A small self-supervised image encoder, trained from scratch.
Model: 48-pixel images, arch preact_resnet, norm batchnorm, activation relu, depths [4, 4, 4, 4], widths [48, 96, 192, 384].
Training: muon at rate 0.0041, 9500 steps, batches of 256.
Data: trained on microscope photos of single blood and bone marrow cells, 194171 training examples, 12.5 epochs.
Rows from block 6 of a small self-supervised image encoder, named by matrix and row number. Rows with one number belong to one channel. Each number is 200 + 40 x the weight over its row's rms, rounded and kept within 0 to 999. All counts start at 0.
After each channel's rows are labels from the 100 images, of 14848, where the channel reaches its highest value: "colour at peak" is the nearest of a few named colours to the mean colour under the peak. Only what is clearly more common there than usual is listed. The data: microscope photos of single blood and bone marrow cells. In brackets: how many of the 100, against the usual share in percent.
# convs0: first 3x3 conv (model.blocks.6.convs.0.weight, 96x96x3x3, each kernel summed), inputs 0-95
# convs1: second 3x3 conv (model.blocks.6.convs.1.weight, 96x96x3x3, transposed, each kernel summed), outputs 0-95

convs0.56,203,185,217,188,84,291,228,194,157,215,191,213,248,232,159,247,155,173,180,201,157,133,197,175,217,192,141,262,263,163,176,251,235,154,177,146,236,187,152,199,225,170,180,200,91,196,172,131,252,132,232,160,180,217,209,128,174,218,176,216,300,213,218,241,201,205,152,171,169,188,193,243,213,196,171,158,202,226,222,191,183,191,234,208,120,219,249,188,176,241,198,208,250,276,253,188
convs1.56,207,225,247,241,168,159,168,230,189,195,214,235,220,112,194,83,267,184,260,191,160,157,185,134,197,180,194,205,243,146,196,169,195,277,140,162,181,251,121,236,195,211,181,233,190,213,211,245,231,161,146,266,295,227,198,240,208,205,157,226,232,158,137,155,183,188,253,236,264,229,259,190,166,210,237,185,174,205,237,132,194,173,175,208,176,129,203,144,213,256,167,193,154,187,196,173
colour at peak: blue (26 vs 9.8)

convs0.57,237,217,151,186,121,312,148,275,195,176,281,121,162,199,217,260,188,259,213,195,182,186,224,185,167,209,139,172,168,222,152,242,175,162,178,225,251,182,211,152,199,225,243,224,245,186,217,130,201,247,182,252,136,141,242,126,246,174,217,161,201,172,191,208,152,171,126,178,187,206,216,208,267,198,149,237,195,237,177,169,158,245,282,209,204,208,173,166,249,249,182,156,206,214,160,188
convs1.57,229,202,164,185,213,178,254,173,90,266,195,197,276,248,200,216,195,153,214,136,197,218,196,223,298,223,134,188,170,142,167,209,196,217,251,229,161,201,298,230,182,183,222,278,153,125,221,237,155,218,204,175,221,173,197,124,198,213,204,233,208,233,184,199,212,149,230,190,231,241,245,180,187,202,179,233,267,188,154,151,227,163,259,234,248,289,261,218,191,211,271,224,159,185,190,167
colour at peak: black (42 vs 1.4); blue (35 vs 9.8)

convs0.18,240,198,143,140,219,236,188,88,216,163,232,160,105,171,244,246,170,145,238,182,299,183,168,236,187,184,191,192,153,235,201,276,142,218,154,216,244,178,204,131,204,197,140,253,233,214,140,197,209,252,186,255,192,227,181,211,190,218,187,146,179,181,168,205,215,182,140,208,139,273,218,178,222,155,225,159,295,191,203,153,136,156,221,179,186,220,228,169,193,234,207,165,187,233,266,188
convs1.18,159,194,126,180,180,163,225,166,173,224,168,185,193,171,174,152,125,154,214,160,197,227,210,192,177,184,266,216,297,244,318,210,195,176,108,258,202,93,259,210,174,243,209,186,259,172,241,191,207,227,213,247,139,182,142,197,271,271,253,192,214,252,250,183,162,184,229,223,203,209,193,178,192,219,182,221,127,250,255,255,218,228,232,227,216,207,225,210,180,168,213,184,149,221,157,217
colour at peak: blue (29 vs 9.8)

convs0.50,193,189,138,209,210,185,205,206,205,188,257,145,218,173,253,142,173,185,208,165,176,285,210,189,136,253,135,191,175,193,190,206,124,276,150,168,199,203,188,247,132,153,150,238,192,240,217,115,222,176,137,218,146,248,175,169,189,195,178,207,231,164,197,200,208,236,203,167,286,172,190,173,266,119,158,163,111,183,185,202,186,180,199,151,134,222,216,195,140,178,246,206,115,132,222,190
convs1.50,255,224,202,185,252,298,226,254,228,245,214,177,269,260,227,226,202,224,177,239,241,209,241,268,188,184,263,262,199,197,198,238,197,194,190,252,252,195,195,215,253,158,267,188,200,242,274,279,194,233,192,250,230,194,249,175,184,232,190,204,242,213,279,207,187,239,259,305,168,213,223,219,223,219,259,241,217,220,230,193,217,239,215,236,186,251,237,272,259,254,220,226,169,264,221,251
colour at peak: black (48 vs 1.4); blue (42 vs 9.8)

convs0.66,164,138,177,78,221,299,179,192,183,190,155,135,235,253,209,220,134,186,218,166,210,175,205,156,258,172,128,124,161,196,176,270,218,221,155,254,229,234,163,257,187,208,188,224,219,191,204,134,217,192,223,159,233,256,249,189,156,169,239,209,235,220,197,265,226,148,165,227,70,178,185,230,151,224,209,238,198,228,171,241,182,183,148,201,200,199,169,165,188,203,181,217,157,185,213,150
convs1.66,254,191,220,136,291,178,202,138,218,238,215,217,198,210,229,225,183,160,224,263,202,247,169,181,159,251,261,215,211,234,147,266,168,201,189,151,178,204,167,169,234,217,178,182,180,212,230,218,258,257,172,233,200,227,204,297,277,112,253,166,195,230,237,175,228,240,207,248,201,199,261,212,139,297,119,235,231,245,226,223,174,211,238,213,246,194,231,168,171,225,205,239,244,143,263,241
colour at peak: blue (39 vs 9.8)

convs0.72,227,257,171,226,250,259,190,170,187,170,205,218,100,125,226,253,120,146,177,193,244,214,140,220,193,149,186,161,144,140,183,239,210,172,153,193,235,194,168,251,191,237,201,221,201,166,236,245,173,147,164,220,189,197,270,210,262,205,260,108,200,178,161,175,181,152,194,166,174,210,174,273,176,181,140,164,220,191,212,262,196,201,207,225,270,171,157,125,198,127,271,155,172,195,213,204
convs1.72,298,202,170,150,161,243,204,213,263,254,196,111,107,214,201,203,145,202,184,214,213,211,183,230,207,185,293,169,228,200,220,209,246,204,209,279,191,164,158,201,171,261,225,170,186,205,260,189,197,219,176,186,241,208,166,191,250,215,209,203,244,185,199,199,186,211,295,220,197,177,213,148,175,161,238,235,219,222,278,279,264,176,205,226,242,277,128,168,205,227,256,233,185,215,107,242
colour at peak: black (46 vs 1.4); blue (40 vs 9.8)

convs0.32,213,171,157,171,196,247,245,207,254,190,168,253,204,226,175,209,223,153,180,127,144,202,200,202,209,201,200,160,143,185,111,186,236,201,234,163,132,126,144,171,195,239,175,214,227,155,142,175,265,198,168,175,178,219,223,237,153,175,220,182,208,250,139,221,221,185,189,171,155,290,212,226,97,151,200,259,205,227,200,209,176,163,58,186,251,154,162,148,233,209,237,174,199,229,230,220
convs1.32,236,155,203,232,241,180,211,154,185,174,246,150,237,186,191,255,141,133,211,239,135,105,193,192,136,175,201,182,191,283,180,182,224,214,223,243,144,221,179,160,204,242,172,217,226,250,317,220,175,217,189,178,228,294,220,179,201,158,184,196,206,143,164,196,135,189,169,192,182,195,200,162,137,115,273,171,183,201,224,226,199,204,239,209,202,229,135,188,255,189,159,222,138,181,115,244
colour at peak: purple (51 vs 20.1)

convs0.59,191,182,229,212,191,299,161,144,208,189,138,253,190,236,214,164,216,182,226,202,203,208,202,130,124,163,194,193,244,160,242,191,99,194,166,177,177,124,189,123,236,179,200,209,179,160,224,217,245,193,133,162,201,153,164,220,217,176,172,208,175,232,212,126,217,236,250,216,192,168,139,200,181,228,246,163,145,259,276,263,194,309,221,183,175,178,178,174,160,158,185,131,199,249,149,225
convs1.59,206,173,191,197,212,115,246,181,224,240,227,161,218,245,174,252,149,245,175,285,228,186,224,230,188,224,196,250,206,143,183,91,212,267,234,204,224,236,267,236,163,175,178,272,146,203,159,142,161,231,174,186,220,256,202,191,177,228,190,157,209,230,224,233,294,189,209,205,241,172,207,226,164,221,83,272,219,166,143,165,226,205,183,237,178,245,208,181,219,240,194,255,134,195,195,138
colour at peak: purple (63 vs 20.1)

convs0.70,276,209,273,220,228,240,201,149,140,204,178,254,189,176,170,142,239,197,209,224,129,265,193,200,236,173,164,221,207,193,134,195,165,170,227,214,203,203,241,160,244,241,208,215,155,197,203,137,283,174,161,253,208,202,203,172,202,226,153,115,247,141,111,244,150,208,202,195,245,160,200,270,202,193,174,212,172,159,138,145,136,234,258,254,187,192,186,244,233,210,232,93,210,208,179,234
convs1.70,166,202,180,273,201,200,191,285,161,203,169,278,131,196,139,192,219,216,193,231,157,288,246,170,196,153,146,228,231,162,201,166,198,223,262,232,195,91,119,237,147,212,162,210,232,191,196,203,210,186,147,174,249,222,162,199,182,237,171,253,206,228,177,266,179,196,189,189,206,208,119,209,220,143,292,178,230,230,237,277,218,152,209,230,207,129,158,211,161,180,233,233,157,229,194,244
colour at peak: white (78 vs 23.3)

convs0.85,224,240,205,220,194,206,186,133,146,228,230,296,157,238,159,234,255,123,116,219,206,165,184,212,265,160,221,122,200,235,199,192,172,111,209,138,224,237,217,160,222,207,249,215,213,178,188,202,161,159,218,284,198,120,231,191,224,174,184,203,188,218,205,224,204,235,162,193,161,165,199,212,261,233,213,163,198,222,225,196,123,272,219,212,173,170,153,144,225,221,296,146,213,236,118,224
convs1.85,222,191,215,141,246,280,182,295,101,190,191,222,172,243,219,210,193,274,201,176,253,211,249,154,210,222,219,161,234,176,176,260,207,175,294,276,155,161,200,190,202,165,202,223,173,157,209,168,238,131,134,134,184,169,189,125,195,153,193,223,200,235,158,144,225,138,196,193,181,223,179,121,150,176,202,236,269,138,224,225,227,262,182,195,142,219,225,175,180,177,197,200,224,158,213,235
colour at peak: blue (42 vs 9.8); black (27 vs 1.4)

convs0.26,147,183,164,225,139,216,162,236,296,168,197,171,229,100,230,200,156,223,184,240,213,129,223,235,168,176,171,196,180,166,194,222,142,112,205,228,123,173,153,205,160,225,216,204,209,211,184,193,175,150,187,136,178,158,109,212,214,248,230,212,241,161,218,180,163,214,204,188,212,194,174,168,159,215,146,122,198,193,205,155,117,209,270,112,202,242,236,221,187,167,134,159,219,270,163,209
convs1.26,178,234,210,230,117,208,161,222,255,209,221,220,197,173,223,164,220,154,253,177,223,222,156,231,211,255,210,175,122,225,228,208,214,227,180,237,148,258,104,232,144,111,197,227,216,222,152,209,151,145,272,186,262,208,268,177,207,182,222,197,176,137,218,224,139,165,215,205,182,252,257,241,189,243,206,222,166,231,106,168,235,235,159,181,230,136,209,222,171,189,89,179,147,215,203,196
colour at peak: purple (47 vs 20.1); blue (33 vs 9.8)

convs0.10,221,171,138,176,289,253,213,291,183,209,116,228,203,211,201,229,151,210,238,168,165,178,194,231,114,115,221,204,176,222,206,175,116,200,156,214,178,198,151,190,228,226,162,234,217,179,236,188,238,218,179,229,146,199,164,268,202,222,214,84,226,222,264,177,216,174,133,219,198,117,154,151,191,175,190,136,170,211,151,157,217,134,250,194,225,156,210,219,188,161,204,187,179,247,147,190
convs1.10,128,242,218,190,174,206,133,192,243,160,112,223,177,215,160,158,175,191,220,143,202,193,176,241,198,156,211,246,164,203,235,178,198,147,220,174,140,212,220,187,226,138,256,174,248,215,164,203,181,178,260,171,139,162,232,202,237,232,205,132,210,235,225,208,214,212,208,150,229,180,186,342,207,174,241,145,144,206,179,213,209,222,147,230,232,200,122,247,262,216,176,137,133,158,279,158
colour at peak: purple (70 vs 20.1)

convs0.48,155,243,214,221,224,229,207,199,315,149,215,225,215,173,176,171,118,190,138,160,203,182,236,213,103,188,174,177,120,152,229,226,171,181,166,195,209,153,145,226,163,201,200,151,207,115,228,132,209,124,261,248,190,215,205,173,226,219,181,148,221,147,173,152,211,144,197,165,180,213,207,207,211,245,195,227,197,234,160,161,247,242,186,116,153,218,193,156,148,203,239,203,237,185,274,125
convs1.48,194,172,275,187,214,191,191,176,283,114,185,177,226,156,173,199,124,204,62,149,221,142,163,140,162,199,166,210,153,221,189,247,228,229,137,210,172,167,132,176,249,201,130,158,173,195,185,118,153,194,169,143,238,197,226,188,269,192,165,295,189,209,184,176,171,208,184,220,188,227,220,159,239,262,218,228,211,247,195,189,195,155,201,183,233,200,244,192,204,255,228,190,186,218,152,265
colour at peak: pink (70 vs 22.9)

convs0.22,186,177,205,156,90,264,158,190,224,165,157,211,167,197,220,192,85,210,220,226,180,162,195,177,116,162,223,197,205,190,220,241,260,161,173,236,200,198,161,181,155,160,208,168,153,126,240,254,190,222,229,197,264,182,197,233,154,180,207,137,206,209,187,105,198,248,140,230,192,137,183,173,131,261,196,194,218,206,202,179,247,196,263,142,186,201,212,144,185,155,106,188,157,221,247,171
convs1.22,278,252,228,260,139,164,224,232,231,192,268,242,209,207,157,200,304,205,168,162,197,132,191,196,238,258,167,120,152,136,201,203,256,196,191,195,185,175,210,229,192,199,189,207,135,191,169,248,226,203,246,143,203,203,165,174,160,246,180,241,213,269,165,136,231,171,170,156,157,244,162,124,183,209,202,217,167,175,213,139,173,178,138,176,266,154,252,162,146,278,196,182,161,176,192,234
colour at peak: purple (56 vs 20.1); blue (27 vs 9.8)

convs0.33,237,233,171,216,206,267,177,190,193,220,149,209,182,130,270,182,250,172,186,220,240,204,163,258,233,177,226,176,226,205,163,157,69,150,141,163,164,239,150,195,212,220,147,186,117,226,174,184,170,166,238,193,185,144,235,190,172,210,203,165,243,251,188,131,218,209,161,312,137,257,133,167,183,188,177,176,191,282,206,197,153,180,228,224,162,166,160,189,243,236,165,211,158,241,199,174
convs1.33,120,167,209,267,197,151,174,228,183,154,205,198,195,208,167,236,184,142,190,159,194,228,177,183,269,209,281,230,212,107,223,252,151,183,190,127,238,256,213,193,250,247,224,154,250,222,168,185,230,152,169,283,230,132,224,224,190,204,219,214,264,261,154,215,251,133,195,208,208,186,200,178,210,177,197,163,186,246,180,317,193,226,189,195,204,188,148,133,156,239,243,251,226,147,174,161
colour at peak: pink (46 vs 22.9)