Rows from block 13 of a small self-supervised image encoder, named by matrix and row number. Rows with one number belong to one channel. Each number is 128 + 24 x the weight over its row's rms, rounded and kept within 0 to 255. All counts start at 0. Numbers have three digits each.
After each channel's rows are labels from the 100 images, of 14848, where the channel reaches its highest value: "strongest on" is what is common among them. Only what is clearly more common there than usual is listed. The data: microscope photos of single blood and bone marrow cells. In brackets: how many of the 100.
# convs0: first 3x3 conv (model.blocks.13.convs.0.weight, 384x384x3x3, each kernel summed), inputs 220-274
# convs1: second 3x3 conv (model.blocks.13.convs.1.weight, 384x384x3x3, transposed, each kernel summed), outputs 220-274

convs0.92:133176167145078132119150133100116130135123095111161139097159141130113129113125129124131097097135101102079127156100151113125134106154140121150150138099124063114094147
convs1.92:090144112134096128143154095087148142150119158129153079124129106115112145148116101134122143113133099149131115137137118150142138133135145123136178148164154144097118144
strongest on: cell type: blast (31)

convs0.119:124117113101109149101103135165107097115070153163164075092128142117148128138085086144092151135114119125149132150191134136181168135146135147142115107147113084144079149
convs1.119:143129117142128114111099138092177103096108145123129125070120147145156125084104144114107140104100138120115135105204138078100112183137089140158106123119165117094110142
strongest on: cell type: erythroblast (50)

convs0.16:120113126085105129128152125154118094136091116159153112108100160117101158100096118138091108115122114133115131084123120092152114146141100071114114143134108096111119101
convs1.16:103151094133150133141141127140098159150166091178152137131113128148116155133107127136089116137160129144121111185116162067105113143096098127147161153157143142107104134
strongest on: cell type: band neutrophil (25)

convs0.183:139138109154122146123090109150096135105170108154140108154107142152100162106101100138095116093115121117137129145105114117142137137146096150094084165081120106117142093
convs1.183:119143120128134151112149112095109123130134110122115143120105123170108125135103133102125121151117128144099095149129132112108143125160131131105166111098104133146137127
strongest on: cell type: lymphocyte (52)

convs0.300:128152187108144140125135149093132162125145098132133114186130118123095116138136123115151147142138163140122118112117122129189111138117164116154118127155137076124105170
convs1.300:110115161119109140141102083081110128173162118144158166145127133115098121111146092132125106110103113114127095115097113106175101114152131116121154103148116112144094112
strongest on: cell type: segmented neutrophil (56); cell type: promyelocyte (25)

convs0.123:104101120102110118161123137154125127163149098138112151132137122162123141137123107108096115087117127155150084068120119138145128110134137098143116185147114122127125094
convs1.123:128158153104151160139120119084119158168143131137122158132125146110131140162093163141109102126107151170123109094150125116214062106128108140167154146163111142144146105
strongest on: cell type: blast (37); cell type: proerythroblast (28)

convs0.263:097168096116152145097119149138128128181107161129154145162173175127097134138112130112169107105089132135079130168115125117125123133077117115102151203128112098102109133
convs1.263:125081130123114121071114120104108099133110154122105103131141145129078142123145145128109121128091133125101117152148121095130118116103165169139086162102118125129103130
strongest on: cell type: lymphocyte (43); cell type: artefact (26)

convs0.181:154151150139160117086142143124137092086154099107144115122139112116135156135103138130159115115092152117145133157146151146127114151112102165125163135109149117139113159
convs1.181:122121128123151146134098157163149130128081105149132109103140084116089141129129157112158132095126115134125130113150114152149143119138121099118140160088121145099140096
strongest on: cell type: lymphocyte (69)

convs0.152:124144104113115134119116088172129144119076164135136141077135175137152134115143117098113109129098073168111108118144150110142133122137110110121118167129124127114116156
convs1.152:117107121105119103112124124142152115126100123121134096052110127141121117084083130106096108117137071132094114111116122130087086122171126113102116148138150141114121148
strongest on: cell type: blast (32)

convs0.248:140136112147096126142119095137150153156097123141093092108130165128101092111122118144104067096159163112118118121200118100135153111163106137122151160087140101089103132
convs1.248:101123146131155096124116099125136122131146147178119145128103070125139154111137175110107100085133127106080093113140141090137129137143156126142141123098085138110141119
strongest on: cell type: blast (28)

convs0.93:163108152156134144111153135092120151153125129134090137147120083176073112105137144178118125122140113101097125100134083146075157153133129141136123103135127110133145121
convs1.93:111103112136130142101175129078114132147127184108134154128128077134095118135137172120124122109098099174088105144093134111111122147104135163159129070141112066110109115
strongest on: cell type: plasma cell (31); cell type: promyelocyte (30)

convs0.61:124198117148093118130162140122129118184130158091151168144140153155111102117155158098153092090178147109102111129157118095134128125145112125140140138132106114099121151
convs1.61:111103122107088113164089106119075143144138136126174125123111152146083103134117122127105091114070105110100140076138117154177121093135143129106099130142101091175090144
strongest on: cell type: segmented neutrophil (91)

convs0.266:118092104123096152145127159163126124141124142129079106090067164158123129148145118146109112131095133175167142148140146131138124126086120130140105131141102102111130113
convs1.266:148133143168124132141142089195155146152114128144146115156131101106136133133138116145129161148134151155142104152130134122117074097087110114161117141137159132111132121
strongest on: smear: peripheral blood (100); cell type: platelet (63)

convs0.269:158152142131111098134186124141144152179103120133156156137098156111121131148125155170077147129114162139115117093093172145140084154142123088117138149131115094129104117
convs1.269:133077109112119173128116127114099144136133079113124118160148146130118122127118116110139147112078141121166060075129118149165159138146128094149143108140125119133129101
strongest on: cell type: lymphocyte (78)

convs0.228:154143153138118112087128138166096127131063118109122087134136116106111104177121178112114181156140067090076130123141162154132137118109083128144140145120127077175118150
convs1.228:104102137144147073142080110168145136123132113173133113144112119109103140115097121158132132131104080112093115083113138128136131134148116135155116179103105132097097119
strongest on: cell type: artefact (27); cell type: blast (26)

convs0.9:151169114146163151122136138113123139135172152105117121108188141111085158130128157158152089173151097153102119130102144132134153130146132143106144136094109147127122126
convs1.9:142161127103116125129120150121123103125099136111126118147142150100136109140114165159153107112129139131116122121161140152150156077111072091129098124152140117093161135
strongest on: cell type: blast (37)

convs0.193:120147123098113112149122110153143117099094125131150121127118114181091117096108100098075134079129132123113115082128120079158101106153103130110153131121067135124106111
convs1.193:110160149132137123129158110105138137143125080158096128115154101142132096127139121117129150143125131133101156134133114066102101157175157138091126159127095109125081135
strongest on: cell type: eosinophil (35); cell type: promyelocyte (26)

convs0.184:174108108136102092146143120161126112179152149127138103101111060156111142118110114155083156129122108145092101091106137115126113147126083103142184112133140144088141139
convs1.184:133114157151135128104164171113117098158118162149101144123124118120170135104111115109144133147159130162131098140099096125108195160064111133176141117104109150126181113
strongest on: cell type: band neutrophil (27)

convs0.27:117107137136083122116121112116123168176097138146121081166126125093116135131157126120118120083133108155147144171125096105142123098161141095099170146117142108112073161
convs1.27:116134130118086090084124146152162156109103173124158109137126150129105140144165148111118145097161134125131126154059130100148138179094197133113159185143133153144117123
strongest on: cell type: blast (31)

convs0.118:114127109088129127071142101123107121144129125125140078134070113147084124116123154148096095121109116135105126090108089087208135083133124136145113111115119141110157108
convs1.118:148145134135135122124125133131133120141160117134121074164147134144121125119176143115175106130149124130151136098115148116162127121145151127125106170132164143151177132
strongest on: cell type: segmented neutrophil (52)

convs0.359:138117130137141093168094168126135157083163091130208159110093120118145111154119139121100123133158144139158117139142113140130081154082143083119102131110120117139117133
convs1.359:117111117108159090110112125145083136115138126109141141134152132142096163118119097146106111092137093127118145096100130161127123124122105134108150133145102122085116127
strongest on: cell type: segmented neutrophil (88); smear: peripheral blood (51)

convs0.103:119126089131160139103117107126102144146146118123101108166128140127125149149129103112109112156151109144138104125122089119113090094099135164126088135092121149141139118
convs1.103:123152116102115111151155157091093110132148122087148107123136181139110131106090108144117117123122100134100122102115109102143114096122142132130158137106131118095119120
strongest on: cell type: blast (30)

convs0.194:128131161095122111099079122125151100098080124147134087121118077124101117110157103138144139113136120109109137160132127104148148097166117149122155155142106098107118129
convs1.194:107083125136198136129094107113118132150162115134147129152146142175132110120119116137139139115129101158107160132111088145110093139101140140119099130108158133150119169
strongest on: cell type: segmented neutrophil (57)

convs0.62:110129133134120083121120129126145117137125134125116150091103135155129116130145104123142109121146127030127138123148114132186067121143130135148132130132125131155151130
convs1.62:142138134146134050128120106131136139124133131114139140131114127138141149130115105133111140148129155000133125139151140115199115140139131109126159130129132114136139132
strongest on: smear: peripheral blood (100); cell type: myeloblast (36)

convs0.363:119123126133116147124113114108133169117120128106143109093177170173113138101100137133078132132135127159129111111102101098155101142103150133144159162093135096118113147
convs1.363:127092124139098116087122142085149112091131118094127109144125161110121150129069155094094106147132099125121092114103128176111109079110136118127146122146099124113143113
strongest on: cell type: segmented neutrophil (41)

convs0.255:113111113130081079120102138164139124095099103142132119108124102138108120083131116147082134138164114115161125090107145135102109124103144104156122109106108111135125130
convs1.255:125123133132163117094145134134128152099129095101149091113155119145106121122127126113113097114180130142111127130106131100090121153116164154121117103125118131124155150
strongest on: cell type: erythroblast (100); smear: peripheral blood (43)

convs0.94:150118149118140137117112123095108097114139156127108107117087150114120145125113121128134100115130106149143148133096139082140122162142150140165105108115121119109160131
convs1.94:135123130123150140110123101128099162138071080102123138179098162132162124123129135122125162116137118131150095127120108129112115137126132143179111147145137125143159142
strongest on: cell type: promyelocyte (53)

convs0.301:119115119124090105142188102132131106150070125166119104154078159118183111096075170152092114115111133116134088121105130107185139143129117150083131108138108114147145122
convs1.301:151118133128105092140116146142125149107117096116112096102131151114172143141098103148139145129101106136143082138065097117155139067152142095120131142167083111115122118
strongest on: cell type: promyelocyte (39)

convs0.323:139112130113135100115129167095144122130133127095125113118124122116128121126161145150126121145146128114110118134111197118000114138128056136141126159113134138141127142
convs1.323:169120113096118151125133117105120142111091157104142119128144128174144112107138172127130147141114127110131134134126159116000144112092122122143142152174139105135132139
strongest on: cell type: artefact (67)

convs0.282:118145128087140148093134130135128078205097146140094092133115147102125146054106151095124125090125127145053096147102100126122096133134138093112116144105131134109143117
convs1.282:139097111107148127114109129111122132169151105116162082150128119146178065143183163117138121049115114126145093163119167082136097113108117123129122126134125129098105122
strongest on: cell type: lymphocyte (35)

convs0.353:152120115090125155110129107145176162165144155121148151135091163100101169145132105114130135133095147096119139130107132099169099171112125086129077084150102086122101086
convs1.353:140138130150129131135152110158187109192133105127104164143113135138110129141138149119153096113100183128118140091133129173110078149094107141140103123143120146141129129
strongest on: cell type: lymphocyte (83)

convs0.3:134166158131137099149117109157131120141129169101144122125088107119123121105098096113132111133145133126145125153131092093099103087143128147104149125113141096134080147
convs1.3:121151114139119117140175145121153129139138110151124124164125116138170142075101122129106129110151140119160133151110137122171151138115134142110101155123150145140151094
strongest on: cell type: lymphocyte (82)

convs0.96:107087120155106108151143103132140124124150147184140155143122124126147100134153119150111145114104127115141125131150121123033066097157101165153142145104171152135143155
convs1.96:093087142131140146144129106141137135152108159136112154149135120128101154132127125158102142109110110157137137112164119115038110157154140162162127108141130145166123137
strongest on: cell type: erythroblast (77)

convs0.205:116101092120120122121119158132137150138086135147137125090104124150119146111162142107114129111103112149116130144133128089141148136116122138190093100125096155119123109
convs1.205:110117135167127113106142153173151097144129122161118116110124106123142128136148114135130098109116127123121110107110133070163120116123092143154147069109143145113145120
strongest on: smear: peripheral blood (90); cell type: segmented neutrophil (51)

convs0.217:102133126128100098126137116094121124118123143118126109141125094132156096109106112148155091158106129103078143116144061130079124115191145139120144103112111173117145114
convs1.217:114104091117086146162132129126116115081138108136134115131124092139133100120121077118172123160117108099106146087120083112135143146134147168145151104122165144129117123
strongest on: cell type: band neutrophil (27)

convs0.178:135132083117072186112093133136141098060075161131123091111085123129119155134135117132136116112149130090095082132118144100109149133138099143136080122110100111134148094
convs1.178:144127142131120185079120113112101086108135087160106117157117143127115119154132152121146131125119155146161107105141157072164158130102141137127114157104100118101114126
strongest on: cell type: artefact (30)

convs0.249:123120117080087148122111079131148118149104117101124093115125106132097133162133078111148131181091152146103075162143087084156139081149151121162116141088092135107141099
convs1.249:153096121100103129112144131120108150159117097143102139178121107114136108120100118142157126125106141125092106091127108116140136124153178102137135139089122099123139125
strongest on: cell type: segmented neutrophil (50); cell type: erythroblast (35)

convs0.295:164130111111126108098143133157096118132078140138112081117115164141075127164167079104110169152125098134114165114139167118139103123116153153131104148154136138089132085
convs1.295:117165118105124133116142099159094089115107125150139088082135163117112125146150126122158119176163116141124134095141121129136107138157121124178137097132125148099163115
strongest on: smear: peripheral blood (71); cell type: lymphocyte (35)

convs0.168:142146136133088122116163079144098141144119150146094146149142116123099131110109112140130126135076126141124134118138103137152106121094087111106069138066153113121087084
convs1.168:101140125121110128128169135140169099157175135153161171120145166143114111113110161139072128126118146087103116119123115105117103129129113154136083165122180104181114165
strongest on: cell type: proerythroblast (30)

convs0.56:154088121115100145103133184152122132181122163117124127137133145131105114141138120163100153093109095151118164128101158114099097115121119120136137122166096091125095130
convs1.56:138123153113129165084181147125125132159124110124147169125131121115120133175147128141128172110146102120146121151167204100113165149140133128106128133134142122158126109
strongest on: cell type: segmented neutrophil (65)

convs0.211:112124096118112108081132129123150125120079116135160145082115133113136143169144108177133168148140142124132126118124131125103130115100108136138117134160137159137163088
convs1.211:118120130103138158108072153108166086106077096152158101098129126084131137110145100116122095142124092156115111113150172157195154120156061119104085153156129136128153120
strongest on: smear: peripheral blood (43)

convs0.49:130134132150130110080127142103152116161044167141189132102141150114101135132142119122115099131111145120094126142117185117129093129111120119152141171137117125142114136
convs1.49:148160119181117147126117151131171097127102123152118105102110120138114123173096146131085140114116140130145118125111153123101144117157092129142078145122102117141083096
strongest on: cell type: lymphocyte (48)

convs0.127:134128102110122124113157120088142144179119104115159128161114197136126119104132088135107154071122115157089097145124113095194120151158150111101121128155068149146128122
convs1.127:099117083172110112095161116140133103129130077147144115141136142086157134163085150160121141103134117141131102118114095137165086127136142126100160105164141123081125094
strongest on: cell type: segmented neutrophil (47); smear: peripheral blood (42)

convs0.117:136127156140118133140123068166112136102148115152123103144140131131130155133164127081100126105166126131155119097142165119141127107077131125111165129116126098122135144
convs1.117:129146148117110129102150110107163115122143106145118108149127168179122110108131129134152124094201123131155130111117105101115106131176153122132137170139084101161091138
strongest on: cell type: artefact (51)

convs0.196:104099167126150153095142126161127087137035109132124075111130135161098115119158136124163138102082077112129134139106094125164119103143104111146153160161136123134148114
convs1.196:139085123118133111140100101122090094137135147112119109057135116134144156111126174148111116124094103128106129120082123128123124141123158157160111124115113089121141147
strongest on: cell type: plasma cell (34); cell type: promyelocyte (26)

convs0.113:125167163150169142082114154083119125132123127129118139152146185107105129137155095133107145074182139128138114130134132122179073146102190130155205140189141147149135210
convs1.113:150100100107104094112103112088103131116096124122153130101142119118095109136131144104142144099127121099128127096098095111149109110128123126136092112153108081096117111
strongest on: cell type: segmented neutrophil (65)

convs0.10:148160131111116153087096150116113103096082139097120123100129127139133151136122086088141119119109104142180092159152163104175096117091174120176112176150115118143153110
convs1.10:101187131113080116132144097142112174108138170129087163067117116098098119133136102113140135103122152102141115154180119173164099090128119110157121124122125084137141142
strongest on: cell type: lymphocyte (61)

convs0.308:134116114117109153124124134119139121165117106116146131135138127136089144088156080122139137151116154132151079113098149074091126148067145127135159116123083157142132212
convs1.308:126101120134075110128135127092120151126108119123148127148149133146114126134099091101093149106089157140138092134147118143166122106111107144121124141156146091136092147
strongest on: cell type: segmented neutrophil (49)

convs0.12:119120109113158137126092154134130132142109132109179120098094158106092132124146123117120151131159089185139137166109123117106100110123109124166124163109137125100129138
convs1.12:121145126130102183142130140144140096139119145123156162141143148116129122124152116096108140133151126144148146136131125135073142107132098166108074171131071154119130112
strongest on: cell type: lymphocyte (40)

convs0.160:107136138156079142124127143119111145094086126123143166070157106149118136153105160094116147130088104166147145128101099150148113093111138117129100106110157112134120088
convs1.160:154117123136098151137104110140103100110099119126163158053128133158094139146082124151084112148126143147151194123157157176140106105085134108150137100132162109139146117
strongest on: cell type: lymphocyte (44)